Weights of a small sound classifier.
Model: 4.34M parameters, arch transformer, norm rmsnorm, activation gelu, layers 14.
Training: muon at rate 0.027, 8800 steps, batches of 512, held-out accuracy 100%.
Data: trained on synthesized solo parts of chorales (CocoChorales), 39062 training examples, 115.3 epochs.
Rows from block 11 of a small sound classifier, named by matrix and row number. Rows with one number belong to one neuron. Each number is 500 + 25 x the weight over its row's rms, rounded and kept within 0 to 999. All counts start at 0. Numbers have three digits each. After the name is the row's rms in percent of the matrix's.
After each neuron's rows are labels from the 100 clips, of 14848, where the neuron reaches its highest value: "strongest on" is what is common among them. Only what is clearly more common there than usual is listed. The data: synthesized solo parts of chorales (CocoChorales). In brackets: how many of the 100.
# fc1: MLP up (model.blocks.11.mlp.fc1.weight, 640x160), inputs 0-79
# fc2: MLP down (model.blocks.11.mlp.fc2.weight, 160x640, transposed), outputs 0-79

fc1.505 079:516498500493504496482515514541516507506522514478497548504501484502561485485508497506544485530502516473499521487455501530493514526479510510534513496495508499473514442488502530515528462521497509494496537497540507504534515500504497506520457559
fc2.505 072:499543530519468489496523534501521496528540485486481513497471529506522483511519477527484498525525518524536544481504470464522516500542525516540521495458518522507547463563503507504515484555480482525479450529484520494507530507517533492540502499
strongest on: double bass (75); note G#3 (29)

fc1.573 067:507506495457515520502477492520509520516515525472526543507511483528526504545502556469465574513544518513480541492524518490541492466498507488476503551498557507520519538502510514558503485508508510507524486536551538501490474509481482507521518526
fc2.573 066:456498511495473498528515481550524535553520522483474462540516525478497526497460519532497472519526487483454494488567551498530496505525513521472482553493520531517476537513466489526475520488497485478487503487487466475526496494467550459507502501
strongest on: oboe (95); note F#4 (27); note G4 (25)

fc1.361 119:532515485491555507472498448508533523519524477504523522535525555512500556502506521488494504511519477508521478490502470507536519510530517512559509480504530512511451443506514486540486491491528508481461474509492496478547506503532494474572511543
fc2.361 128:486477539490516556487487517491463469464491544472578475479504505476506513488511442478491523482526530535466485475513500542474498553529505500469513525511478499503527523545515514489501489496501509512536502491488492491463490499486506513468474499
strongest on: clarinet (100); note G#4 (52); note F4 (25)

fc1.371 052:540522513557475488458510485478548510528536533478526514508507536505477554528496462479473513526535473514486529505465497486528480526545517483473470481455496501517505467515492510488557521517518496461485445511470513511497476529506487538518500535
fc2.371 059:537461502537486497457554487498484526492513486521563508471497525478521515472425492532485444504510496506493523544454520488495498501569481469490524513479508510527526519552498535538530498494465489497481493493520509478488532482494508467454477530
strongest on: flute (69); note C5 (27)

fc1.533 047:479508505546509546468502492525509506532539497464510495503509567517572487519540488517488504489515481518479516496549450474491500539538492458468507527476535511484533455536449507521501487517491481471505503530530485490490521500455521461529514534
fc2.533 055:518493558558500487483521491534467478494530489500475516482502544496559487516489494507500530472520507500484510510497498438480524532530474507456515534482544519475501510535457476501502522488517479449507549507516445489516507530477524504507498516
strongest on: trumpet (65); saxophone (28)

fc1.249 071:503514482495478478471496482469521536545538509491479527510482548524553489489540505515456499526544527521461542531514469533493534501506538506493512500496520511513561554487537524503503493483511488521465500497497553498485515495461519484495473527
fc2.249 069:504509509532498528425496510480484545511499501530559526504512493505507455467487502522518492487478485512542514477499451473473531518557494484482461491460512500441510490500584528521465485540511536503496477493514505539517505498517525526518477528
strongest on: clarinet (64); note D#4 (50); viola (32)

fc1.93 125:546506477511514522471491494475454535501543500518521508498512492519515489459498502499479532497573463527502499515517507531538460538540527506507463496483525550509473443495522516509491539438505524505506470478455499514435482503507533503531516482
fc2.93 115:488464501527472487504480530488478465531482483525520449539551544468542481488502476466475527490508531470469524495487519480471501488473497503496441534496525509504500486470482507490508510511520487523483507505511549494498501448500470468463482511
strongest on: saxophone (56); trumpet (43)

fc1.359 094:522523558546498469500548523490503539496499499452457515497509510519516523476477465530473511465504444514500513498515475504531502518502505494530484547441553481467522504484495525515507487517519556524505494520501531504484533526514530524478496547
fc2.359 077:456514512544496515516564501480503531513501428500477524482460553531534496493545497495502444466549483532511484519488476506529504497500505478517472524486529514502498518457486476483513453463483484451492437502481541489528509479492493497526485524
strongest on: flute (55); viola (41); note F5 (33); note G5 (25)

fc1.579 048:527494526518534484488507503499505528492507535505477498471493514509523508515533510543483483470523438489514476471452445521532488495495473472491514509457490489489498470465517518533538470551482504498494496510478502506481535503468570513511485516
fc2.579 056:541512514531526507514512477495540485502465496509484506515496498492527468512566499500481447487492498479510485497445478497534501483514524511511518540467549485507539474540447546512500490469470479492508505538494488484516554516490544474510514506
strongest on: oboe (100); note A#4 (43); note C5 (34); note B4 (30)

fc1.346 085:552485474527484523486524519529500509495529525492458533490550504516564529523493491514545487508519559439481530493495473506517492513518503512550498502483488505473538466494485502530481497524514480485478525490531527531511521471473501488551470535
fc2.346 086:480493520503512492511534484500503490536505470506490479519502531516527486512498474522492521510532501493474533474506509466534519543557495485500466568483542504501503510528548502515504510540507476508474454499469562483474506475461484501522498491
strongest on: double bass (100); note A#3 (34); note G#3 (29)

fc1.209 074:529557509564512473439481495475491475493510557500477483548563484493489528508470482560531557498505525517490534465511451461473508474541497518481469493505509491497502520494489473531503480567468506501486436493492483503483508508527513447494514511
fc2.209 091:499519528522487494461523495491492488460528523515466478531541474499495488512412512540519521462498523507493509462482523474460508453555489502511483473495462507503496528489495453519508480533456485464508474526510463497513497514506547498469527462
strongest on: trombone (38)

fc1.595 092:526494540500529480502474501493556502526476543495469544464496492494509510518527488503474487519565496511505450493487513509558480533481501486465521474510521519497493474508519502555545524529553532508499466478472507526560473498499467515517524547
fc2.595 108:497493508494543480504518472550504535555494486475496556471498485469522530476501502508490485490505483512490474506510513475485503534438492452521530537488540487518507489537420505544515510483444521520523520534477525474526508497466511460513479490
strongest on: clarinet (100)

fc1.524 063:499501499515508492486531504520534519517543501478451513498463562538551508499534514478511516499531491514477466510512506482487488499493486479511509551467540464535530529498533511490557495551481502512486496462474517539473536502502528493501496527
fc2.524 060:484530472508538549480521460489548520491468481502504475509483525514517504481509498500481481479466507510487498504506469505495516492515462532489501512475488485499521527495531515497465479490487453506526484544484515528532528544484540534495483493
strongest on: viola (100); note E4 (35); note D#4 (35); note F4 (34)

fc1.395 143:502509473471502465492508517465521522545486549478526519481507493522514523542537532509485481508528477511535474502466489501532519481481531527491506443514543521506454505504529491533512493468507461507502454525468544479447499497533553484524496522
fc2.395 132:540560528459498501425531514483521513508522506505482515530546491501470484550519529487483499484482505485522476501490487501521524501441504486455465493487512544498531515517466532463513485516492504508504499504487526497524519491486541515469482509
strongest on: violin (100)

fc1.196 087:551513495489487548450513474468496470521485465487484483472503499513526493545498465541529514474502489497504507491506509500504535471482503456536462482500538486500531459513515488509480489485513523516496478523498550487465536517519514482484529501
fc2.196 097:516502499481539481495536503496520504461520518478503514488527470551518460484502524500476518525518500490455510475489504520527503518496476489440462514498490564485552496481474541510465478556511506488486504501525524475503472500536510472546490503
strongest on: flute (62); trombone (28)

fc1.509 166:468534527490528537486498522495563465469546513493475518476492523466520503504522507522489498478502472466518530533505508536489475479561483508508517530503526501511441507501466540473531496500534478483468461496489507490517555536524463490539499494
fc2.509 168:493511471518484490523526467450486502494505524471500475516468511518491517501457517551470505489499487501471470508505466477526500555498528503521503489518467474494564456530506509541466507461513507519507520538530485538536532473477544482423489527
strongest on: trumpet (100)

fc1.538 053:533484539538489530479523516511524505509541541533489530492472516518519522535512485536538505545508497487505501444456475453527500470473497489499489477500531497481511516506502537528533492525537485498466484450479518518501546535505537507508495535
fc2.538 062:532497519528514513509585496497491504544512474479468522521468542501494490515515523538496439520536495513520508494501503474535525500492516525549530511480541503479518486528518534471485531503506490490500485480499551523556500522489554484518506535
strongest on: oboe (92); note A#4 (45); note C5 (35); note G#4 (30)

fc1.394 148:530500521505536526463498511505481493494501542449498515516504481524531479499483528533499479468522461525522489484455512491526525467509485500518488495507555495487515529539490471525559525510502505556472511528456505539491492541476519497534480533
fc2.394 147:477472501497472468546506483484489568548475465538523514488498539479541542500508508518506477519503546520453482508557519505490488469515478460510507458478494503483477477541529508520487474521486482516512554504486479483450473464486480515499510537
strongest on: trombone (98); note D#4 (33); note F#4 (27)

fc1.50 059:530520533491472515449519514499520537534515495548490473541516518525552484509504513524492521449519444541508513475499467517506487528539512500502471483479510503540569520493507503506512498509478490509496515470468536503476558505489519478505475488
fc2.50 055:524507528471558473462496502510505519521488503495522493495493478540510497468541495535442487476538524481494527498489491457494528464526525499501484533471485506507529490545496495505519483509521464534526496512525554531479509511477491512528509542
strongest on: trombone (88); note G#4 (34); note F#4 (28)

fc1.428 057:516487528492501470460506507525524486496501530490481484518503544477513520553492511547550484508523489555486464501471510509562519533526507541497477492523555548480501507493476520547462460484490523513534469494503497533498476524491540536516507498
fc2.428 066:507519538504502521452479503526502469464451503475471473510543487546548457533467527512504525472533565525497514485491519474504525508515473534496456455486517469496496510485558521487495485511473473501479491557485524488500486522523528475493518533
strongest on: violin (92)

fc1.55 089:509486506527532532505491462487516462537524493491483507473514539489577512497529493491550556489478475498502537479508518507529543526489519493528509494475502543476518486471501521493456455536500494523522484538525504500504538534520539517566498463
fc2.55 096:529487496515494511485526509459540507492528532455492470515485473505481514493498494497518509509540529554498517495537501499516414546527497477465512497483468536514514530498488511511483541538523515485490496565525510505458537493522573562465496493
strongest on: cello (100)

fc1.621 056:508526493448547511496491511498514490564486466499505478501499517500537499507554504502475511516528521501553496502500509511521516538521525508497560514465566528525489488510505554517494492471512499503515487466482532493493508527472520503541516523
fc2.621 066:532554559515496480486517500560481494532500491471503494490518512523532488507504489493463505471489535500520505476533498477521557502520525461515506519509522502464491521494549536508485518510549463485504493494479515536504520530464523481544545506
strongest on: saxophone (68)

fc1.423 100:478477485538505522522477520474523482460494547508508460514516531515481515519529492502497489459548458497470501480454535470480527508478496479484517487453526546537544487505542563499510484481495568485489512496477526494498509548506512517547503472
fc2.423 107:463510523518523482486472497485496508493498481540498489535523464522543523500508506524507456510497502557519549489542488508470488476515487479515491513462516518492536522518523562498531525510512506527534514480473492496488502458487492474461494525
strongest on: trumpet (100); note F5 (25)

fc1.343 075:514481514472501522502488489527483501498471484490526441497501485501565481513459513520504497496518475531504456510544478488484522550523522453510521494514534486503516458560475515584494477517482514489499494491544493497501510511507488507544486528
fc2.343 069:484515519456487515494462499546459488513521487495503486514504486519565498511463499533490506507527471501519478492465526495469536532485489456489480517486472495489527484537489497552522447494489514476477516480527492486523490486483536506502541510
strongest on: violin (96)

fc1.598 125:460514492531499511520451520503497518500515511482466458480546505569536524514576482517515519488515496513529484481476489510516499505491490466463520512455498549455525471517493521523519539485509533467464482499494526519499531469513511473460503562
fc2.598 140:487502554481527507502541510539512530508511508473476477489513537518526500484501504522466521478506499523522488532476464497488517489536496484497535530490533472546480481539535466544500496504477469471520500530512482498516501537449546510539526501
strongest on: saxophone (100); note G#4 (29)

fc1.37 119:511518522499494530461514480470497469472491498507507512494484560501491492490521544504498499451513460532499511472475448496494489454519464520456509502472499497476535502464502476482490471493466509498500468499496508489480530519491535482499461537
fc2.37 116:489464498460535527471492503492486505512529511515503516482474489498510521493490492485537473499489526483507468476529490503532508502436480474492452525489507544509532505515515535472519481508544494502492500525500511456500512495520499530537498444
strongest on: trombone (99); note F#4 (34); note G#4 (34)

fc1.60 086:544515516482467526498513514508535499533535464519514493496537561478506525486524481486470520537530482523499473464497493523547516532522490517474517535479515546498487520470470549543490500499513514515509470488481498516451496484484517539515507496
fc2.60 091:512508528475491522483443497491502501517496511457490473499511482518531501488514552507480475464455445505530512527518477533484492534562532509507480517519515520508473509531514521495519491497498519473482471502477534527468522537497548515468458539
strongest on: violin (58); note G#5 (29)

fc1.144 181:545489548516500532513505506495440472488494494499483502512502519463532519523543492489525508467460503528509512525484526521513520491487504473521540566459526491480493494509531524509505458472509499531518450527459507528507491464508492496505531487
fc2.144 165:505484539528511523511527533500482486489483507448470513540507511529544526517494538517465527494546493513496489465496499510492497529498508482448496488482475525508480456521468481550514455535483481480478439471518522502479510521509505532466510488
strongest on: viola (100); note F4 (66)

fc1.310 122:510507549503510494494503482527489519522487516456471467486512529507520498484547473517481511510500533514488493502476462503529524481494544521494503553520497514488465477512524504495498499513477496498522537520535526511484494513482494485492506498
fc2.310 105:489500512489449522476500494464532502516518499489479475533542534512549513532511480475540452442495467503482462535485492458487484524577488497520461503533508511481505543504512513519490499509482499450488467480456469513518472490470504480497464449
strongest on: horn (100); note C5 (40); note C#5 (28); note B4 (25)

fc1.250 059:502548501551541514499489506499542484523508552499518506485493515498502509551516449503509512519492528526488491500488505473490507542555545499460498542488492533529451465497502529500475530496461519518512425480492519459478525573492482484555494524
fc2.250 060:492485586549502508468503546530478495475498502529499534451533470507519465543478465486491524508510530507483462525489537490466497529554524466494516513506513536468438515519508487547480501492487531471509472488537519506505517505474502491529499477
strongest on: flute (87); note D5 (29); note E5 (26)

fc1.227 053:536515485529509501492532506511501496519499506478498448520485545530548516495561521519511500495496480485514455480503448521479504523507460501503530496481501533491501429527501554530536481521503491490475485464490483495488541516481507534543483492
fc2.227 063:499516502523512501477504521520536445544470511470498466541471551523511492493557513523482541490525478459536496482489478493459487521493497525518498524495489491534516470563497532486481480507510528502453515496507461499517528495470568515510508499
strongest on: trumpet (100); note F#5 (28)

fc1.165 046:495514528525529498486539493539527529539495475482496516520522518517548534480529493502504543506483487508514526509439443503534523506499493417512494515502532540521470482489517517488544526525503544523499474510502531508491531511467535499576503497
fc2.165 052:520512523545536481479537532523490520527511470460497533506518547540522495486504540523505533452444510506504533487497461483531556510512476472492510532468517457526532515530515543473517535529495492507525500517520491507501504487501534512551478496
strongest on: saxophone (100); note A4 (33); note G#4 (29)

fc1.335 057:521512507550509500507447499503527500477507544501501489495534521456514522535519487513529501488499493524478443540474483499492497495573504510478479531516481486510496466475484522555484501501460514518498443496497547492498498505512484503521504524
fc2.335 058:511494549526511515480468515515525505462478525525517512467508495503526515511456511519514531498520500507498509508453518498466509511553504483474478492513467469511490501511482493575479475509472522483476496507501527517506510474539531478496536510
strongest on: viola (59); horn (38); note A4 (25)

fc1.124 062:520546546491509491470516508506555526540519516479475505500484517504530491468534506508485504489494459488523517494529471508505482503504470517526454532508509518534538515482515502497519511498550516502491485532457534464484551497486540525497503504
fc2.124 063:476510505543544541450475501481517532489507477504528554496502538507495463503558508526465480461537499490462521481504496521510532453492497523472459499463500485527507520508481506520473478511514492488507455528464548506517504513516516545549483489
strongest on: flute (98); note G5 (50); note F#5 (38); note F5 (33)

fc1.179 083:496483520504538500501473499528512524522546455470473525514536492498519516472531513551450533520517517519489508493504542484492497488552482507516490489481527520513495498531504500504528451517531540500476456506497501544511518495534522495503525486
fc2.179 084:527507499533542491503535529494461545523507496482512458483506514509539527466482510558493529480468543501522506480557501477502477469540487465493522511474473496488531495532518499507484471542486511497474527468494486526506498516496546522480480507
strongest on: trumpet (100); note C#5 (26)

fc1.599 047:524503529515511488493509500505543489484538543478517513515464494511516503477552490516530538532469509497497512503503484491551473498532502525491495530511477543499491433477486526499526525537513519545471441503478496474511522520465524510546500521
fc2.599 052:517495528526525495479519500489550494513489509473512549470476523501535513525541490508546502507510497491516531479520493499572505503519455534500500525447496476536470486501477540459503494510495494497518441522479506504503487503497565525508519517
strongest on: flute (88); note E5 (31); note D5 (27); note F#5 (26)

fc1.206 056:500512533536493537493525487491524477492519536495514530518525499539476507472513496525473499500471482505487485524499480493531469491506505432515470551478538531518456469509480513502556521504468527512512455578506492509450535504503519519531525542
fc2.206 060:516465507551481477473527513482504474501513496486504540491497504505519505493509495475489508471493535495457467536474470524498451516540524465511529505477525533498534503531454509561541517490481533474493480521492492539461547493555524514499512498
strongest on: flute (100); note C#5 (47); note D5 (31); note D#5 (31)

fc1.134 112:516465517471490460477443477464506494519531555485538525512529488496492511530519486572494500497551472506499498490492515492561495465512518481511477538481490550536480490474513502550462565496480514487509458520473525500515482505522516505479511533
fc2.134 117:502507521486481519502512450496478523512514513472467486479503507487529456519456538491474462516509509487522523513522496504534507512419480456507479494488520531522503464496496478541538532466484514480524463466460520478488475496494505468483516480
strongest on: bassoon (97); note B3 (45); note A#3 (33); note C4 (30)

fc1.10 093:554490563506550533445523487521455552475513527535555506488496526504460508499546514469511552491520510520531476487527469498515496515519509486520507503517487509542532498476489483512504498478491520520493514529515517506472500554503521510531527493
fc2.10 090:479494529512494507425527545494520484512466487519525520499522483493490472482522466493481499476488470509506463494486462505451457458541507548472571543500490509508483498507500523468495523499486468496452491460481487468491514527493530450489513512
strongest on: trumpet (99)

fc1.401 098:551493496508527493454505476496525510524544508509473561506548551524520523486558526491489478522547469527505511523487494482495499486465466489489497527538531483498557472543478508520575537508526492506477459514519510483506524533477469467538479494
fc2.401 078:497483522506533494466511493495511492542526523473463502488498537509484534479456464515515450524459464559472500527508501488549468506530525508501474543488540506504536472556511520521505524527508495463512490432531500468540496513478476512510492505
strongest on: clarinet (100); note D#4 (41); note G#4 (27); note F4 (26)

fc1.532 051:508466550499533506501496524512517534493498479465489512533534521550518503490507534478488518483534471505501466515426470463522519499527521520514458543501488501503530486516493551487525520542482510514510457471464516521497524495507500481552525521
fc2.532 058:532483522529535490512502511495484521486552478462527469500493531506547488462462524480461525446509527508499538479454487474530503511488517515515474536512473478507556509525488515532495479535498493503497485509463524518467490520479541452543517519
strongest on: double bass (65); saxophone (35)

fc1.137 051:539535545503495542442519517481513483487546484502539509514499480507477513542518490519502508499506447520510478524496476465541520503485515488511466474488515539485506472505506513526485501531500515498527400503496519508463494504480521504486524502
fc2.137 052:532503527520481501452477509478510505475467526514517535495487514501509504492471531562494475465519527509495467504484521502489461477516487528467468498496518527473518513526495506509530539532481525455466480509504503495529498488477529509531531491
strongest on: trombone (100); note G#4 (35); note F#4 (28)

fc1.375 065:510506540524504497475528493519479464500490497485501461533557454504511478491498513528535494507481506528459477550459463509516527479513503505507519520492543511472505523486532472541477521508498539539474491539536535482479500486474539529538506526
fc2.375 070:546507496519460497471499499559493474520483489494498483528571460512568473499488501502497503473498511504486561504496494484499531514525475519518521456502496505503494507503535495486544495540488472492477480555461521482468498478532540495496507505
strongest on: oboe (93)

fc1.591 152:510518546478476484478523515494479533488486451534505526499523539528543485481555545500497551491543561507489521534538509498549508498560482480477532489519516471468507532489474538499519543511520484508521479506489523506475454519482490491509499500
fc2.591 150:482471477509485513510528475511555470494514479435518488488499520501506501488499476529547486509524515507504477475508495468486516537499457497490511499504469541501459528468527501530495473539478499477472477443503507508489515535524507502525500477
strongest on: saxophone (100); note A4 (30); note C5 (29); note A#4 (26)

fc1.389 136:550535505529502525493507471494493525506510509520457535511521528536548502515508508524503517499485532500473503478514523489520476527521481505479501512487550480526480537519472480498505512499536532535512487454491501476487544541500532505474519492
fc2.389 128:550556509478477517507481552463452513496561505488517544474470465499534461500517504515475484510504469494539482507490473526497496496514512502517564462461489518496510487521530520472511451485501510508487497534518498489464517470490498503549520502
strongest on: horn (59); clarinet (40)

fc1.2 127:530510508444507459464489520503481479491483479498472518476508522525488518517553475496502451518504530484523518496529466494545524497507532492492513526500532486484499443492507545522495476520528527502514446492536504472462511489516514475502495531
fc2.2 119:500529539514491529491485485460506502477550451481503474474469505498538519461558447506482515474506488507519523544453498491527481512536500462537537497502509520503511528517512497489519520461511536470533475480447484521498527501480522483541502464
strongest on: horn (99); note A#4 (33); note C5 (27)

fc1.255 110:467559522485497553456527498496481527479521496442558484515478505511561520452539538481459472510489545511530531497479492536517487530522463487485474511493529506516490512509515535508495514521498514503492485505540525527475506508471486472486526513
fc2.255 107:537505512496470534491521493521537528503480520465429525508491484524517455579508470533550494501503466496518485496447501528512494518539467505524494514503505501482506460513466521499513473504505501462508522510498535521492490493502549504475509493
strongest on: cello (100); note A#3 (43); note C4 (35); note B3 (31)

fc1.113 092:514500501459500514491560524473506490514512473499539524513506508515548519512533485477450524478497497533516517523526486495549505496525481482508494503477513515507466472502448494464482485478477493509500476527462505512469529507509512532504450507
fc2.113 085:460470503509481533503516482481507493458482520474479492493508540479528520503553501547493528489455499486511517479486464506506475515505543464488490507494510545490487478541478522492561457505521500490543501492483513495457549493492511534517479477
strongest on: double bass (75); saxophone (25)

fc1.151 065:492515544465517495468519461479523478515474472524467513486531525533537476538515519478511569509500514519486520471512524477566497456528483520524486529473545539505503497502515518474513507498483504471492468525470542459429527495499509507534483495
fc2.151 067:520543548500527482498515515491492486496450534496449499493481551515522440492515556506506532494497538520508504502491477452518496501538472509502524530490529493493500525521505558485455487510503464465537493481499512517466517517466488528493480480
strongest on: double bass (100); note C4 (41); note A#3 (36)

fc1.204 054:519552510525488524509500533506513530500533502512480499549531511542510510505502500532486507488511507511514475473529468487535492485539528506469472550493535520500522512537442523507472485527501501501482487500530519514510532521478468479557514503
fc2.204 066:496518526536503477489555519517461488462542471503486511508512490536519463502454531515489515469529530482511487462500526483494503480548504510475491526497506510495484547508486518525501464510535483474491517517513519512567490524464515497567512517
strongest on: double bass (85); note C4 (39); note B3 (29)

fc1.441 093:502506533490517517450456488529498538561510519499530515498460530497536483484527516486465501509497508483530507536496477511498537459495498544495481492504499521496491537535507504535503500526525514498510479525473507506509485502445550496522506510
fc2.441 098:505522547497519520491485516501500494504497493491491516503490522449513448534501478535514495463518513477485508480551468478488529517531477531474475470494545489509493511492516514486471470577506501518513508495539510503521544572508507569510527468
strongest on: clarinet (97); note D#4 (44); note F4 (38); note G#4 (25)

fc1.293 095:528503556514489544527514508471495496510475548484498467491525489494556497503521510527513516547511474496492483479482466492527511525519501467496475495513503520465481463501510486558492502525508512509495480508507493527494540540475493498503543533
fc2.293 092:512492502517515527496555491459499527581488495500463537513546483485517479538491509520507520523505513497500535523488510487531495511555516489500495540562507499471536491487493498465512509551531512516461493501501555492489486491480530518516515497
strongest on: trombone (98); note G#4 (29)

fc1.224 059:527492509513501513477493498514478504502494506502509514477490512479498506535509540525536490491541483503496493530491505522499479501503506504494487455492530497499512525513490595554516524514539515500491444518443519508471496514510537512481452532
fc2.224 073:480505528483493502470510508543529508543464534467488473482485502508543515485500511514476479480526470493467506511518507478497499538512511510468483491521535492541502472515510537475486513486519477481485527508461546525516524487466480481506501512
strongest on: cello (94); note G#3 (31)

fc1.632 046:507522529519528506478513516491527486521522506493492482531464524514492531523540528532538544527498472519553537517510501499506501528551508483500503498485535536568519488526477554495496516523537489475499476472452543512532514546485534496520495476
fc2.632 059:499512544532534487447500503493456470527482527484494508460471509517533516509516485503505519517464526489551529482497471466485490510536479526494506533460514462533522535507493528473476530490508455465510501493503495569509500521458530489506468497
strongest on: violin (87)

fc1.264 056:498507497507513509483514485517528512545504508479479502485482514506523498507499538485477523519504508518508533511466426513526509506524518483470471566472523489494480447481475500539487551527496507510464495497516539483506541507472474474549482492
fc2.264 062:503506510535522502468519544527442484484519510507511512527546532486541487550486524503479492475484506526495550517501521500549535502528505491510486564417484465476549466506495517501532545526499487486513510514500545494529490502465539531497495489
strongest on: flute (100); note F5 (51); note E5 (37); note D#5 (35)

fc1.407 054:493517528517513510490483495487496509497516509486487468515517528503496523541513510483472487513535499532515483487490462474542487545595488485482514554473473478493484415519480513515520521553492512499489432479495455494499492507483474492544506498
fc2.407 055:514477532511535502488528507521462489460533484515488519492536507503531527501463483500478517510528510492534519536483503469489454536570488457507533546501475521503498490529495501536530471488481548479472467478517453513502498516485554482518518479
strongest on: flute (47); saxophone (44)

fc1.125 069:505487526501486485470481465509523501506534549502488520503485493515484534540551489483506495443503485506513476467521474524511501492506508489476465498481520495559506542490489495494503503494488498505524481522448541489518516526499530511520529533
fc2.125 067:471490557517515467482512496502513533489523526519456488513542529460527485542516491504461495545538457452516494480519511508513525459541532502521480476477503528526485520508477515478492513493501489487548489512506517498526473517515532515522514485
strongest on: violin (94); note A#4 (28)

fc1.150 055:510477501527535504502498517494504481530521486495465510507501520527518515525540501535535526517521509506542509477522471512476500489503486536461546501469544537485525467558492541554482509509532490487495524496487527491501532536493514538519474452
fc2.150 062:499516497499539476479532526522507466532509482500491513509512516546547504527510500507499533527509504525544529480538475492475512463510498537500482522480510526516526508533499508493504490501484470508486509476539483477473526538466549515479512511
strongest on: violin (99)

fc1.393 054:536510515553523479470483511467537475490539524501474494511479488508516517507524489512532494498542492553479457488466502482497514529561497509483463486485513515497473498480502511508520507518503485485493419547468518525486496516531476527544517503
fc2.393 056:551471545534489490477525518503510504525504510514487478485515464515539501501463498504510512457537532507487509483446518481474474505562488496483478499495508535487459500520485529517514475516474494485477446560510491542484525475502523501494523475
strongest on: violin (85)

fc1.483 122:521518481459523495491491531485526460530491528523530454528530486504498528541540539513459510506473525474503558471439501498531499480544493517502478464490502510527492507481522486511511504516474524495492476464542499495497519492478492512564516495
fc2.483 108:446512503495502499524489515474478461543507532479487513479552490480506532520505507558513470508480505491464491468495528489534494502496483479528468525493495492492506549520491502479526473487497529534489503517496503511488519504476453525494489503
strongest on: oboe (89); note C5 (35); note A#4 (33); note G#4 (30)

fc1.487 076:523485506455480509468509505472525499443524540504505501531490484502476494516495515530491517459532479538492483473508524546531494469558529481468470509505573452523491533512485510543478493472506520502507471524446517521516506512527523523481484523
fc2.487 077:499484505472505508482475511490498515452562479483495473498480456537494508478450481507458508474495521500501507437467526502525450493525525506479481515486513497498500526493501507498484473477485497495457480515480460497528511483507552471495505479
strongest on: oboe (54); note B4 (30); note A#4 (29)

fc1.566 122:508487504542501542515523547507514560528497468467473453484508534508545491491535518531514513455502534475507499518489456553468477499491496512511538507509512467490524548511517509540519505513483505462516514503511463462484500490477513539549527480
fc2.566 123:500481517543503521529494500525533465493506505495539462490488529546487506524493491502514517469541473513490516508477515481531540531469506461485523468492497527515527461513474499488469432512506476485452493509490518514501504521489536538512499549
strongest on: viola (85); note F4 (43); note G4 (38)

fc1.24 073:498531514481539524484509474479528471513513499469508510487474563548482541470523484535538516464521505539504513495513537500507500480512501505542484493472514489509497506507523531520516528477515536547489476519476545484486569475582550516498500526
fc2.24 083:546503557506504479476501487499518520480498498473515491469494514506507529479437544532476493555516487502513539514520501516570501529502498494499510480468507501524551506541481535497496525506502526531500522465473503548460554447541526508466512473
strongest on: violin (100); note C5 (39); note C#5 (31); note D5 (25)

fc1.453 121:519479542496506470485494462504503459512515496515509500513472547493542504460536466508518494527501497521479458527501476498538485548510484476531518461520504488490478458492498472516493523504525511491495470525477450496446457543476521566566504542
fc2.453 130:505488513553468529475498470526470535503524494456512467469497487511513511505504467518490523492557533543507502451503481508465503538502487495525500462515453552467524499492476538458540476488476543505493459500493486491480483485552472512535529529
strongest on: double bass (100); note G#3 (35); note A3 (32)

fc1.609 072:540479486529495512497483512509542503502563555493490525476509496546478503491502524532469508513497466486475463482513469514494497464530475479521481503502456519535499521509504476519522532472478520532514468506499507497506508496475544508526497539
fc2.609 076:526472477518505505481518515487506544521518528477518501489528467477522488533501496483510495475516522462518499526496440505525502534554487512521498510508517494525483501546504500544516496504462516432508485502522516544521494498524486525492469506
strongest on: saxophone (38); note A#4 (29); oboe (28)