python train.py --arch="transformer" --gain_aug_db=10 --n_mels=64 --activation="gelu" --bias="none" --parallel_block=false --inner_norm=false --init="torch_default" --residual_init="zero_last" --momentum=0.9 --weight_decay=0.02 --adamw_weight_decay_other_params=0.05
Rows from block 10 of a small sound classifier, named by matrix and row number. Rows with one number belong to one neuron. Each number is 128 + 24 x the weight over its row's rms, rounded and kept within 0 to 255. All counts start at 0. Numbers have three digits each.
After each neuron's rows are labels from the 100 clips, of 14848, where the neuron reaches its highest value: "responds to" is what is common among them; "loudest" is the band of the loudest frequency at the time of the peak. Only what is clearly more common there than usual is listed. The data: synthesized solo parts of chorales (CocoChorales).
# fc1: MLP up (model.blocks.10.mlp.fc1.weight, 640x160), inputs 0-79
# fc2: MLP down (model.blocks.10.mlp.fc2.weight, 160x640, transposed), outputs 0-79

fc1.39:125139104140109091112122087111093122124165153101149128106143136124130184160108127098151127111180138161160124131117139155099106119128118140145117126125143208136123084136153145121133110137129129162069086154102132121115178168103155156158090104
fc2.39:123125111184122132111107177151069133094099169171122121170140155113178146137118137157126104124110143156142148101092158137120078149130138127125101149131157102118134147125131122085089154104135103140097146160170122146126140144147134099085120136
responds to: saxophone; note E4; note F4; note F#4
loudest: 250 to 500 Hz

fc1.596:134149100106094136079132114112159140107101158100173125138092134196086136139149154119151106136164105106119153105165135138130149110109180118125162125085132150128098109174092091150164143131105138142157138129097140142140143138156130115137124144
fc2.596:175142105147128175094114138102119139125083107099205092164104162148118128134141142132130144155160141119121135097174126113116108058100132131126096144099137151132087139178121091134180114099087154139141156110140114122141126142163107118136107136
responds to: double bass; note C4; note G#3
loudest: 250 to 500 Hz

fc1.171:113160122134137100131136135097134119085116135120120131167181156163150144118187136096161133125177122115125175102148130120117117145172147156122068138133107171136130157101132123139073122116098133138135093171117145138157140128130137144150149117
fc2.171:130121118145145121107135122159135129195066135116152113131086142147146139121092117095082110154145170157105110163081102120176128075118141123154170137098149148092173061123087098141157148091108128149114138105107134130114141109097119094102119120
responds to: double bass; note C#4; note C4
loudest: 250 to 500 Hz

fc1.518:133180103114151115101079144120130117100129128117160117173157125146160143159157161126163149120159113140104169110128182126132151074169118122115130134098117120127102126134110094149168082154106127127117122128086115108122142120128123073142115115
fc2.518:184141087140117128121126150093146103161098140136224096143135142157146115115146143097087146145143122170123145117184115130118118078120171099139175135118154147120146106166144097109160104134132121143148155096131133165130120135113131098152116095
responds to: double bass; note C4; note C#4
loudest: 250 to 500 Hz

fc1.225:136121133140151146076102117115109117128132149127155137144157143126133129142130147096170129119124113165090101116130097134127174130204118133143110158129117104162083122126146124153157103130130134139129090125190127158145134158156121136146126146
fc2.225:130134127127084140112135145132143098131126138130140119145152103145129131114105110091132134097135103132085177124149117110125171157189109099118120148116170108089115127086125137090133082149153145120093130139197138132129133158174169113119127161
responds to: tuba; note D4; note C4; note D#4
loudest: 250 to 500 Hz

fc1.357:169169124119100128077107119102150120085117142090143143113136172178121171139152149102083156145152134140176148110102068146132143172174142124130113145140137105126160102149132130135136138091134160069107101112133108133093152155114127093124106139
fc2.357:093144111146113108080131155100134101135122129131146103146121104181110136147088136147105177129153145135134182141113094135094177138163160102149124120115127133115130142119144111108111133142119129129100107076147107150147070156100152068104118121
responds to: tuba; note A#3; note A3; note C4
loudest: 250 to 500 Hz